From a checkpoint of a small image classifier: batches of 512, 119.6 epochs.
Rows from block 3 of a small image classifier, named by matrix and row number. Rows with one number belong to one neuron. Each number is 128 + 24 x the weight over its row's rms, rounded and kept within 0 to 255. All counts start at 0. Numbers have three digits each.
After each neuron's rows are labels from the 100 images, of 14848, where the neuron reaches its largest size: "responds to" is what is common among them. Only what is clearly more common there than usual is listed. The data: retinal OCT scans (Kermany 2017).
# gate: MLP gate (model.blocks.3.mlp.gate.weight, 256x128), inputs 64-127
# fc1: MLP up (model.blocks.3.mlp.fc1.weight, 256x128), inputs 64-127
# fc2: MLP down (model.blocks.3.mlp.fc2.weight, 128x256, transposed), outputs 64-127

gate.179:091149113155138118156098101173132166131145150118106171153103121138107132153123120100126103142162131112104142140122133077095136112076100115124099086141154162064141133117141154107157158160128144
fc1.179:114164133147115125143104104121154117113071144151091150093145146113110142124090137132172105143159132124139095133143125150183132153097120138108102150141167121130096090134128086127133106100090090
fc2.179:074119174151156146118131112158114195095164146127136121143125149153116105155138133184128118110101137155121145102118146142086110132098100088086134103127141128138124146153111127141142113156129092
responds to: finding: drusen

gate.7:157113082135138121086126109093121109101148130140123115099126159123155123115131140117113121151112091136135148140092111174111104139129142118122137142121150138111120202121111132141127135121147109
fc1.7:137094106127105100075115152161119143185123124150127143146137111135114122144147096101123126111136121142155184156137100075110105102136112116126137163142114098121163151147130144119150138118094115
fc2.7:187140089119155135188171140117145136093140151102149126114146139168140151078115122111156107149124133143132140116113127146156064118123123131144104133124149152131103119130164119129131147143129137
responds to: finding: normal

gate.6:111118184166137107126150133126175087111153137141120165162114118129136112112104121166112130166155142179099129143123133118155099088110161095143123121098177122119134149133114122144134171135137136
fc1.6:114107157139098142152126105105089193159138146106126117149136112104126160153120158134109159136132131174132158095149089144138131088077136112136110084140127141157136136118085150106162080149080095
fc2.6:120148139095176131140151103141178110117132135133142112122094122110137149113109119166114105108182126082161110092126134150138100162140089130104142087123169145090108095122106150106117117148180166
responds to: finding: normal

gate.78:204109125120113158126154151144129085111163136089200089155084101122171085126116155124105125119145156132113116097127115082099152166153148090148118130147155132135157099144147138135096122150141139
fc1.78:081136107141150092125113074093115158159095149137076170107171154142136160132143129122143153118122097135144129181139151161176101086110117143092131144136107112136113128109115155132138134127141095
fc2.78:174129114180127150122146125135124083103164113106137078135061119088121098133132096106104155118113101130124110096135100092120139137112135088153144143139164152147127116138152133131169135155117135
responds to: finding: choroidal neovascularization; finding: diabetic macular edema

gate.25:073131157103127124128107120106153145131119109093154132095135124098121184143073095094138123142097129127100180108120134109112144100135110158110129164108130098161142141097107164144153123091113149
fc1.25:161109121110146124102124140138098164103101130123160132115158096153128137107147126131154058099120124117132112078147097128123139130093122131133142090164139105173123122111126102119131114089137142
fc2.25:163133116169111121157078138098133157096110088135119115132138117141152133120137104120126146076161160128100144128150162112121129109141180128114148127104109151108146156164146122184116144135138096
responds to: finding: diabetic macular edema

gate.103:138114083094131134168098117157117119106162128110120137128141117128139087114120139157154129099109134098097139163158146149126130172142153100138096164123153122141121142119128113121140172111141069
fc1.103:123124119145102131076139150145115149111110103137087106109118096091112127128131124103101102134142148114121126116118070197112126183119124071166154114130144106107130114147124096108127132126112190
fc2.103:112123157097134167160131112115142107120113142103151140138148154140116145089146120112152121141147143141101170165082127154139127062137125150109125124131129174166129157087154129096104152133190109
responds to: finding: choroidal neovascularization

gate.119:154115139160102130107150134135141118127118129129110163137127147137078140132149117148083165135148130095100145152130145133094164122145086062131122124109112143143118127092122125111109126138131136
fc1.119:153094124144088133149143147133128125111158080136137152132127151134111130170131115148090196144125126108120163142104128110100115126135102058121150150141134102135138115109120136112109134103171148
fc2.119:148115149098134115147127096097133125117112133109126110121171145105096111114123079137139145123089142091103098155120146106150073125090153132138121102130109127129141113163130128161112116152126121
responds to: finding: diabetic macular edema

gate.158:106122117126124164143093140113126179113136110147155127094102117155139147154150151088134134135116074132132146140122154143161129096119112178153118089117116155127097163138093084134143090132171143
fc1.158:114152165129141118104108125129114152169136125144121122157140122152146143141134107151082158145128129132086123105151138118093130126112151062091171122128104149142127086139167123096105183152150126
fc2.158:136155072098160138109142107132146175120140142103108084110142152134126157100108122117128102113110141159117128096098078145118125138105162137125115145128117118174127110118113131097145120132123133
responds to: finding: normal

gate.250:142086117064165122108113178137152156083142114120134155125098113126138106133140136147118057105111153130148141118117146114165113128121111114154116139139084123148123134131128157106135161125125121
fc1.250:110124123092163134150153171122166139085161139178127111073143125120117146114130091111071085101133091132149107115170137105119098125110127152125134166121132101125127134181106129143099113076116150
fc2.250:146154096090159106128150117144127155099109152162142157097146138125090107140182093109134127138142084100105132141105088140107167147111120125133128153148131081121133118144137123115120102099111158
responds to: finding: choroidal neovascularization

gate.66:130175110127114096117097088111146135154153116109179116163123150140113128085122146156144106158133125126171092121191136107167113090106182160083156144110124100141104146089114123142111118114143107
fc1.66:151089130118105214108138155129105164090146140108113115160113118131157126144095135132136130108138108153117159129093118132136160189163071059169091115128138158111152108174174128097121118129110144
fc2.66:149135124173149102122159079087103124162157117128133103148104174124071114113140149128148176150088112093127138106171094131136130084130120165082125147151155113119082142113127155161125150124164096
responds to: finding: diabetic macular edema

gate.40:122129147083081136162196136103118129144135139152138103102079135117165078125177162130131119119119150180135094111138128113108130101147170121130123142120156130146095159138120084095103166135115108
fc1.40:119135127152131142097133121139156090110171099111119171162128129114116130114127132115145178176133124112116147113115111118142105097119154151134163137113137127120165088111121155115107104091144122
fc2.40:146143106090116119116090127120124138166099139142145113158146130092119148148141123150106113110131136144124133102162104109116206159148103135124170152114096138104158153139112101124157135170107113
responds to: finding: drusen

gate.71:146126103109127157108083095113148143115095160147150135109111168147145136135100165125069154128150133119169148107090109161130099143065155161133132128108105153102093118163123147101153115117168161
fc1.71:139168146116165133100117147127123110097123160114180125113141172116157082154103148144168134154162108110147154094099107114119139139142116138138123126138116134141123186162093092127099102103194121
fc2.71:118107094106086122137154139123151116188123111154085119161095106135141107154172091155121114119093134138170100122145128125108128123125071116133130142102161144133113097109148123137111110158097159
responds to: finding: normal

gate.216:130128139107129156118097111082149139119105157122127122106122123106140133139121132112137154056139168156142111133110139117160061167120212105129125123188148111171115098147126106124109131115128135
fc1.216:160127144080133124124128141163117125147161161100154162129138114131098121124141159125138121145152133098126113126132106135131106132130089181104096097091131126153094157142095140140093109112132101
fc2.216:121088136138166105098130136138105126109124072182115120150166144140121115140146151129120123148118117125131155122136173106133161140109086150183114130098183158146140164140132098150149096129138142
responds to: finding: normal

gate.234:106141078099123101131121127120141138136089179136159119135117096140142126113140124182141131148103120149131111144139132116119140147110171133165140144147103159151096150082150189090140170132104102
fc1.234:122130097113108109099172121150128100122095115132172113118120104137103156085093137143123128156127138125158126117149150158181136156136149131136106110099126141100125152125145141143169124116111133
fc2.234:072118116151156122141161122120100134098124105111123159147143110112123142119111152141120146136155142134116141134161159150148111110128100091118123118119105153122139111114144131088109164153170120
responds to: finding: diabetic macular edema

gate.231:108103141112125103175135146134130112139148081078135108133157142113121114152129117148100176116146144111123158157128153116103105086161157146129116132063128122148098152161089127123147128161144176
fc1.231:146142111135138133128157144094134095155094086147085078129125136154121148126078145128118132122124144133176146138145131144073149141169127114112108099109055139145163123143109128157129078125133118
fc2.231:142121149169175126121129068116117162090129145134129141114146128101095091054129131137113129151105155131077106132100152066117158155065137134124147107140153121098136156140099152130139088122113137
responds to: finding: diabetic macular edema

gate.34:136150114114114111112136163120152174122138116106103123143196111131097145126119132133136096157125097136171167107133107105077119132143104152126148108092115134121101164139124154121135145106126101
fc1.34:149139120100146098158204131088139195125097126130108103128182167121128156138140169130157101101109103123120169131134111094115149144147120139127146114117114130131084139110164140146130103129140116
fc2.34:095129113121097177132125098161111135126114111126136130122159127161143121129110118198138130121136097088102147113126099136178118135143153096142127102138109107125135109111192155153090169120103176
responds to: finding: diabetic macular edema

gate.17:119159141094137141135114143137132108135099132147125093119101133113131149138119135118127111114133202123122124178119134151126084101121105158135117142110151117125131109133116128106118125115120132
fc1.17:095108110107105105148155157143121130111061138130107202112164119142114137090138127102149135132092098134106149117113109110128136134141153111122120121117125176140131163110093119166141138098118151
fc2.17:150142145103129175107107069137092089137144149123116108142085115095139159164133166126124113082153177137110147133139103134135088100174113120115124089138139131117102100142073139129163121115116114
responds to: finding: choroidal neovascularization

gate.115:123148132141149079135152098079166116120133161089147156107109140122164146123118082136098163108101136158122166156137156131138134167130116108132087136135142080121111083079128147128129140108116101
fc1.115:113135103144140136152147119121099108165105122083145150119133101119179113137113091117158159121141116135104118102154139143108127128132116115097084185099150128162105172165103128128158133177130116
fc2.115:098115143154128155109150101170127134108164162137117151124090139151114111140115117132151158130133100103147129078189134112090091146108094091130151120135117118100159119172112099164128119095104112
responds to: finding: choroidal neovascularization

gate.193:126097162113144095107097141092130108156114158144072112128136135130154078100134122133138124113152112176131143162123124149115122138164143125110115100124162152128111185167144129161114172152157165
fc1.193:204153078164136136115131134115125128133141146176103092114098168104093112144160189101111143124133141140137125127142161142154133124106149112092143120142114123117116122134139144117108134072089133
fc2.193:152095153115120138155107121127143145158117112129121130126154113085149113141138131103141122085130166160104092131120143118099106164114130152130153130097124126151081138131153111135118169120142164
responds to: finding: normal

gate.245:128125089111120131093131109130090115118109110115107152152126114102094160161106119175128143138135135139136099159142078163158108133092124129116110132144156159086154121181122121133136158132115095
fc1.245:157084143104171131143126108096152136158103139170149120154114149161094104105099102083093159165129126124136124095103133116111126100131133118138141128128142101148169094112159142146130102118165120
fc2.245:105112114118066115100121104140108112095112144131127114129127093105163123120086137143127106131094153085136091159181156115157187121108126121111139128131161145136165167153138149154122150115136123
responds to: finding: drusen

gate.62:140090180077149087120093122107134127125132100114133114157115131083086135105144115120125131138121139119117174143129110138122097115157150163167114155157103134163118173138196135174125124097144109
fc1.62:138129150114145104090089160149163119107167097128094091125166114106128127102179085125142114115125152124113154145133119134113108096153137162116114119135100164142073153152143130123102167120112077
fc2.62:131128056152139132140114129129112095124109122154149116142167171129149129178105133115145145125140125131106133177111181115135076138181123147142140106147129119161115140110128105176143103129075169
responds to: finding: diabetic macular edema

gate.142:119125145147114104166124117110107181104112119146107077119146149127179101131119138118125096155124166166136144111133168078131172136148138139128138148145122148087100065140149099102140148094121108
fc1.142:129132155101134136112115148147105136169075134098102127153107140110117132123137136131133159125111129102103099153130107109137115110143133150159124127137135080155144146095168168186115157135162092
fc2.142:128096130119127142138107122139132100149128161112155105099112165117115126143124111126099123130120155116131127117105122139146136138136127153123126128164117117119136109110127098083127121115096167
responds to: finding: choroidal neovascularization

gate.235:129147076124130174150118146095103103155129126111165137115121098114164067135137114133159151126117127099125115121150142117105140142094152112146120123153109094180104092102131143168148184152147114
fc1.235:122132165121123093107138114164126119115142111146153132170111127141156128127139133120164067118130133129171134129118116101165135118177143115088147092141160162147103148146113142122090135113129103
fc2.235:140165088159102120115115149099132108165125138115097114153117130155119136144157130123113121113096129118153112122122143163160128128133100166165122140125161128157128086098158124135118121134115098
responds to: finding: choroidal neovascularization

gate.253:095133110157116127130132139151141148162089113097114098108144163155185102142140080100105145079122119153115125167120103115117088104128157089171129096168161139130135083115117140138120129157120178
fc1.253:116112138155107114100104118140130102136078138085119122069147127149158142178142094142115111106126116112135147139132143115106130119126168088147136133162125152170123107146148138123105124130144158
fc2.253:125140112159139130160165167121146120127111098153146106107105119132183131121090148162128131080136120133123173079145057118164151126117158174082092109165124147092121144135110150136110150103141161
responds to: finding: normal

gate.126:113143119136102168105138179114130107080098165174114161108136146123095134101122171117097162150095099131130100106104101123161122108114173098157128133096135092125120135136135135119150107113073109
fc1.126:119123122118121121166104121147112111144136107105127107157119114124122109118130161126165118136117179152152137143165142095077168158132132119137128111124125139154136123163142118096120104148128107
fc2.126:134176131145119149138155118114134148136114173121103108090090099104125132144098110082120133103141098137106134159138092137140134084140158149122107134156097084094124109117106150147160132086104146
responds to: finding: diabetic macular edema

gate.32:182124172128140153137098067106141116111157111148106062115146088142143147116093133165153155097119160150153101135117125171145136120120110133143149097124124116108128144133128092137131126108106130
fc1.32:117077116147128157148091157114094178120127113141148154108090145116109109099184114147125139138116138081144169183134140096109070095150122059099157158140113107123167108123094178130110115151133145
fc2.32:107119121112106158113114106094088145118166156149112110140157147123138111136092169131121179140147162148163133134179119172130109161110125161118117102121132125112125125121137108143083110117186103
responds to: finding: choroidal neovascularization

gate.148:136159133101138106099118128122111155158087136132097140069114129119140151113121097117177134100140125157137160150127092095164140086119148144122095127109145148131130122130150149106119158111113146
fc1.148:099161075130101125133120121119114152136168120179123118106142190128095154110103132142138125161142115143135135149113141139117115138101098156134190102153146074059119098132106134130111104131163148
fc2.148:123123125071145077130145138151132144135115150133143157153155128111128109147130115111121142137107130121146135157106105109076117139113141123173130121087109160153153125156145080131138119143175142
responds to: finding: normal

gate.39:113136138139103143103145095176093082109101136109149138127138117154132101109129128089130143151158126135149159112100077139121086119096107148066161120121160121133142107124111119134185146118122171
fc1.39:147137109141108151134138102138096100134102113120099126142108121120114125175088165104120126125113087099123158178142142131116136127136115131105173131126090168114159138148149157113093122118123129
fc2.39:109095112133116116088116144166093112121108153137103129099145144118165110165103135088182124142085121102105136109103161153150123095116130139148155105173126090152166180123130152133135157122122114
responds to: finding: normal

gate.95:126140099099100087137207103068148130085105121129135118133130137143144133147164145129153125160161155120114149144136098125110097093100087112134114116107123113140119104178138175145137181133096172
fc1.95:128137170141149140136095113187103083157206112138141153093076138123123143150113099146081102143127119101141136113140150140127158114091099134135116092135105115148106104135126131158108145178141112
fc2.95:144122101125168152129124103104107082119059139101132172111081127157127089151149136131123147147161125157098127127128159121092112134173114139119140100121150126126123130141102170138126136088105119
responds to: finding: diabetic macular edema

gate.118:159136073118105131131104124129162148120143144140102094144079130134136119159140152148131117159093153123153130126134121095172102114099125138131158085154124133167075130172176118165127117176121128
fc1.118:124111129112094106115102122146150112116141132159105110124114129096122119168147142146146128111104117109112144136155117123156081118079149125149151129155137128173137112175167117129139118165132149
fc2.118:130105088148164151125133102166125122079128135177187172124155098121130141121122115132160108112155109115129142099108116129135062170144155102143141123135117145140131129149152128107092131122103146
responds to: finding: choroidal neovascularization

gate.5:130163126146117162052126115163131164116114164176108140152115129182155130113144140102096117120085130150116071124153099123111086138140162148163130136144130115138131102173143118126133146158057102
fc1.5:139119152138085159115118102137124133109163121116123157093114105095121162148110156059128169180146116111104119122131085112169134109112132106114098122093155166100149154110123154173144135129160158
fc2.5:128127156170125110139135109102145103136092087137154114141094128154118093117147137112124078139112134160181143163116127126127132170173138128132141122156124147146155175116108072124136112122155118
responds to: finding: diabetic macular edema

gate.198:106125193107191133150111111118157138144129108101125091101160114110137119105118154106133159166117143117114112104167117093156130092114139148132129094120102133091129162153142160108154174123141136
fc1.198:173136116136124143136133150143094096100092140130110181110121132141113146131110128068146091137091081104119119102145088140109074153114153127099129115159141175144144124111154127115178116151126149
fc2.198:087115183118122143150133084144158165118130077147121130127105189120140119151143132112136146112172145144111119159147165131129113142110132165127151148136090102091103154094085139155122123113104098
responds to: finding: diabetic macular edema

gate.88:107090136132120121108122117126139088154139124152130110101107151120120118071131139128145177136122151161123148124187146135174157138119112142113137133167143113138149143180109114111177117119140132
fc1.88:106157126168080091150142149129159118113123112099147126143157117133100142158124121125113113111118108086101136140090123108111134152134164095148111145153150151117172108093143140199099103098117146
fc2.88:139151108108142145102128112138134088120149147135123170136096135131127098110142140110119132123162112165117105140194161115150071139121095162138144141109126122115091147110076151138160140128158122
responds to: finding: diabetic macular edema

gate.224:182160143076113105102138098136154130130122147146162124063135121151110135117151152132090124151130143095101154160125152143096161138113156126088121116123148139136075117139125061119148096123142152
fc1.224:080128149170151163147123140072094107140133107144123117149147086149115099181116086114148128126111117151137133111102094123114100118102081160155119163127137131088137089133118155150119102125143138
fc2.224:165114142113107125122127108095151091143156095110150113135122122107109148077150111141166129163123097141124133121146113108172125100131150142136097108121192105137121158141149161134170157134103138
responds to: finding: diabetic macular edema

gate.229:116154129160143126119121123108124115160159159114066100097124132118121118134150146081162161183114129113111118123137144151092121122157146095149137120132162151068110154179153114090137145130157117
fc1.229:152129119144124099120100155162119127124123189132114108116103148125118129122115126128169132150143140133115116141104132156154106156148104086153138142140145097091114155186142133147126107109128148
fc2.229:147130146149121141117084104136105167112118131135156125152114105141144117105084120134146124127116132126104095118132153113092128161177208115103106159116111095157135131124148124139120126112178065
responds to: finding: normal

gate.251:141132120090164089146180145111145121119109159133145133130122169138064129122170151113084186148115108118113151131148115133161115124105142130138109120131129101140144118136137113142126118122119139
fc1.251:128137126127126159092139140112097150111114171105149106088147139172113161154143176141112097117134146139117118100102161137137176144137120134133078123118132072114097124113131115155180148115115142
fc2.251:124109094148119134104128154116158129145149158167142144111137148172110116113125168105116140175102128139110176169124138112126066122140109078162114118123109146112083165148086131120133130129130115
responds to: finding: diabetic macular edema

gate.141:138151124123112121082133141122094141150129141106137086144132098102178120100149162152148113135109097130167109149147111149107170114135123162139066094149113103075135108133128157131170108108151101
fc1.141:104127134113155156178176143152141120106092126149125127113121126107140088133150164132152170111156112152167111100135116126123134093089126097137172086143140092122122102135129124124090104106152126
fc2.141:120087153154142131155108149124136161160141195164128128116153138138130135133110129114123139143038098121141131168110149094166108084121108098116092127140100162119131109146085139094129139132113123
responds to: finding: diabetic macular edema

gate.42:126155163132064112152147103106093110137112161101185129133147146114107145145140133156120065178112120097146138127127150123127125103149092088137132118147144135176143126132125157129140082136101087
fc1.42:142140149119140127132146164125170113094100122141115109131129146125148148113126123146134131112103144117133149115157141155116143167128112162121153121122106123142133161089154076148099128064097165
fc2.42:155111131088099148169133137105144131142149100122155167126151131151089120148135080120083132125125113164178105148137132121107119136102116097165119192125105124127080126113116141128148102142137120
responds to: finding: normal

gate.138:138147133143123127124157096083153128088145090145170119141127096182106160116150106129143135156119206126094132145120101134098090133155106122132122124112132101180140112101121100084101125164144111
fc1.138:119145136122118173182135140123111125134095156102136134146162115150089114137149119137121136096161174175113120126178149089083131130138167136126113143130143135111151141112092135129132147097137108
fc2.138:105154124127138141172129161151141150134156160189133125115123120123124097088162127157117101119130123070161084114110119132171143133080108095143112122131125097151141112137144138107115095142174100
responds to: finding: diabetic macular edema

gate.15:073087140142112089130151098131143129133143141101083128080137113136132138129115082125143127147134119127154149108103136111115118128144099111129140119133146130097132106097155092124117109150135154
fc1.15:108134105139111094086102156152130116137089157130105146128120120083129120120122130136141105160169153130131116146122138160137168116119126093151150089118109132102093130143111113159146130150095175
fc2.15:145158145135140148147097140118118124112156120139131112133151140167174145140112170140095128114154147135115066121137155094137165110171158140123140136134105098150132090170135129144114158093083104
responds to: finding: normal

gate.252:128069130115159119101104076117148127108115087156138130133155135138110181104117099137132132126129139138126092106139135143140169122130134175098151122125160108138113162171145090104163132108126107
fc1.252:121099121087138124057112073122137093116110095145135138100165115130122153073117148114118125127136129147109121143128138114099162113093128155127181128141168108140130118172142077098183133137136118
fc2.252:126099124126115103166133190103124121129112098091102132120103136110138169142118107136104149104113146148134156137086066091156171108167162133113103131132091158117152096136128154127081117109148134
responds to: finding: diabetic macular edema

gate.58:200116158169120141108109091130091142111115134122130127133119120113141113176124139100158104148135092139147133123062094129127129137170125118109104124146103143134140125152087124111152099090136148
fc1.58:141142098129125170127110109175147120164133107126143091121105164137095094126147137139136094134154102083138142128142125159188123120140165116106108124157128081139096149093143117138120075128145110
fc2.58:173102176145146121087136159115085115146150103152093144160089144108130091086130114177093163118141121123135135090105101126170147157182113127123123131125133163099127097136142157150137144117123148
responds to: finding: diabetic macular edema

gate.80:168153148114164106124168136098100128133156142129127091111181182142183122115101141130153152112133103129125172163129127128197125141113118111101137113149132145107106157144084111124160110149127102
fc1.80:122129117127134137136124100156137132087111109141123098138110148126170122122122155125134154091145159114117100125137132157136125134094162120111129088176130126139140105171123091158130103125137195
fc2.80:120132150151094113105123135124140112147132178129085121133099109079096138106155086140145079142106144120137082095109145131107170115146089167173098140106135098141109157122186135152125120144166132
responds to: finding: drusen

gate.206:106104096144148093126146132104135130153083117095094158115129075140173152143172149106173115130173133115137152165124114156138128114160124110093134095147111115128119175099156157151109098108143156
fc1.206:092133156088167132086119133153133147129124158099112103098104132118114139120111128084120104145088163105122132126112102089154114149103139165154126176150152151148142103140147121120114115112114145
fc2.206:129099178118079122157117105148132119147117161130154111121117135078132132113158104132122148099106148125137137131115175138090125180128091129120163107130143126123103145114136148131103148098126131
responds to: finding: diabetic macular edema

gate.169:094097099115156120093128134143163119101124154160107093091126128128165106161128122124164116112102115121139156115110130109150064120110181129134145128148097157105145090130141131106103111135068160
fc1.169:124147139136109109121106118170099132118151158113138155145135092128139166106168099108075176138143104103115126151136124139107151122149103138109145124162124156100153112131120145113107159097089096
fc2.169:101128162150113145158115161146111087147139134124135084108111180107131113129161138131113110163092161144154093108142122113108137141149129136131141137095111081125099148121166178098174151124130139
responds to: finding: choroidal neovascularization

gate.207:158102097139161126071123127117130113125160113123120128152137100126151107137106111123155095175105123140179075088190113142107120134116160157091143145130156160171111153168127146150110143131125143
fc1.207:143061126080136120146114109140125125130131115125141141140135143113097128139136107150132106126136135144182110110157107154135092134088184141122153136118109118144125127139111090101128118115095128
fc2.207:160168145106137139143124189147110164122129154158167116134183088110167151131115163116120080159108138134133097129167145142142138130136158109127100121102132092092122123147102075121128111130083140
responds to: finding: diabetic macular edema

gate.137:094155179117160110104132169165116135124097120148105107141140094119180151138171146147144136105143139115124145159089147112110140132162150145162076106146135158106109164143149081113156130141143112
fc1.137:144123182105132119125172180094140103114088123161110160129117174110101141124136102102120109138134159147123132075101145142180126150141148151180108121100132137157129122137115085146122140111124103
fc2.137:167133104138108125123126074175141115078141092148093122142144139096142103139123144102177155099106119095124133114119148124175107134153142144105152142126167150128115184139148100142108102112085111
responds to: finding: diabetic macular edema

gate.128:129144131127131125081154168124154153119133144129130150118092135117091135126107108141092116156085093119168125139139113117139114133107097157101110135121103157129127111106107096080133110167103161
fc1.128:147133124158085161135105139157077141139080157153090089098121150107124147140082072108139175146114126164125140097105143134117103118114151118135111146129116167137142121149125115124131158123091152
fc2.128:091170139158138062134156146111141129127149159117123116172141147158163138179127161158131143140146135129131130133174121132121104103156104113125108146106130078173150132170127118149115136102144112
responds to: finding: diabetic macular edema

gate.222:086146120134129153141113117111148135125166117146091119149136146135156129132107101115119140150153113188133143132160084115111131100126142156148134115116124166110087105098120098109084148141168138
fc1.222:129136119099155128097190100144114119152123149091130117091125090111099137115117164119121121156150135086128085113104193138117141148143130124128107102115166122117119146129132167125161129132112094
fc2.222:163123105152142146085105151109127159170099149131136131090092175104160075160145106123130099145153156148142147124083156106128128130122112119132129112094101125157153141125084121114126091107129119
responds to: finding: normal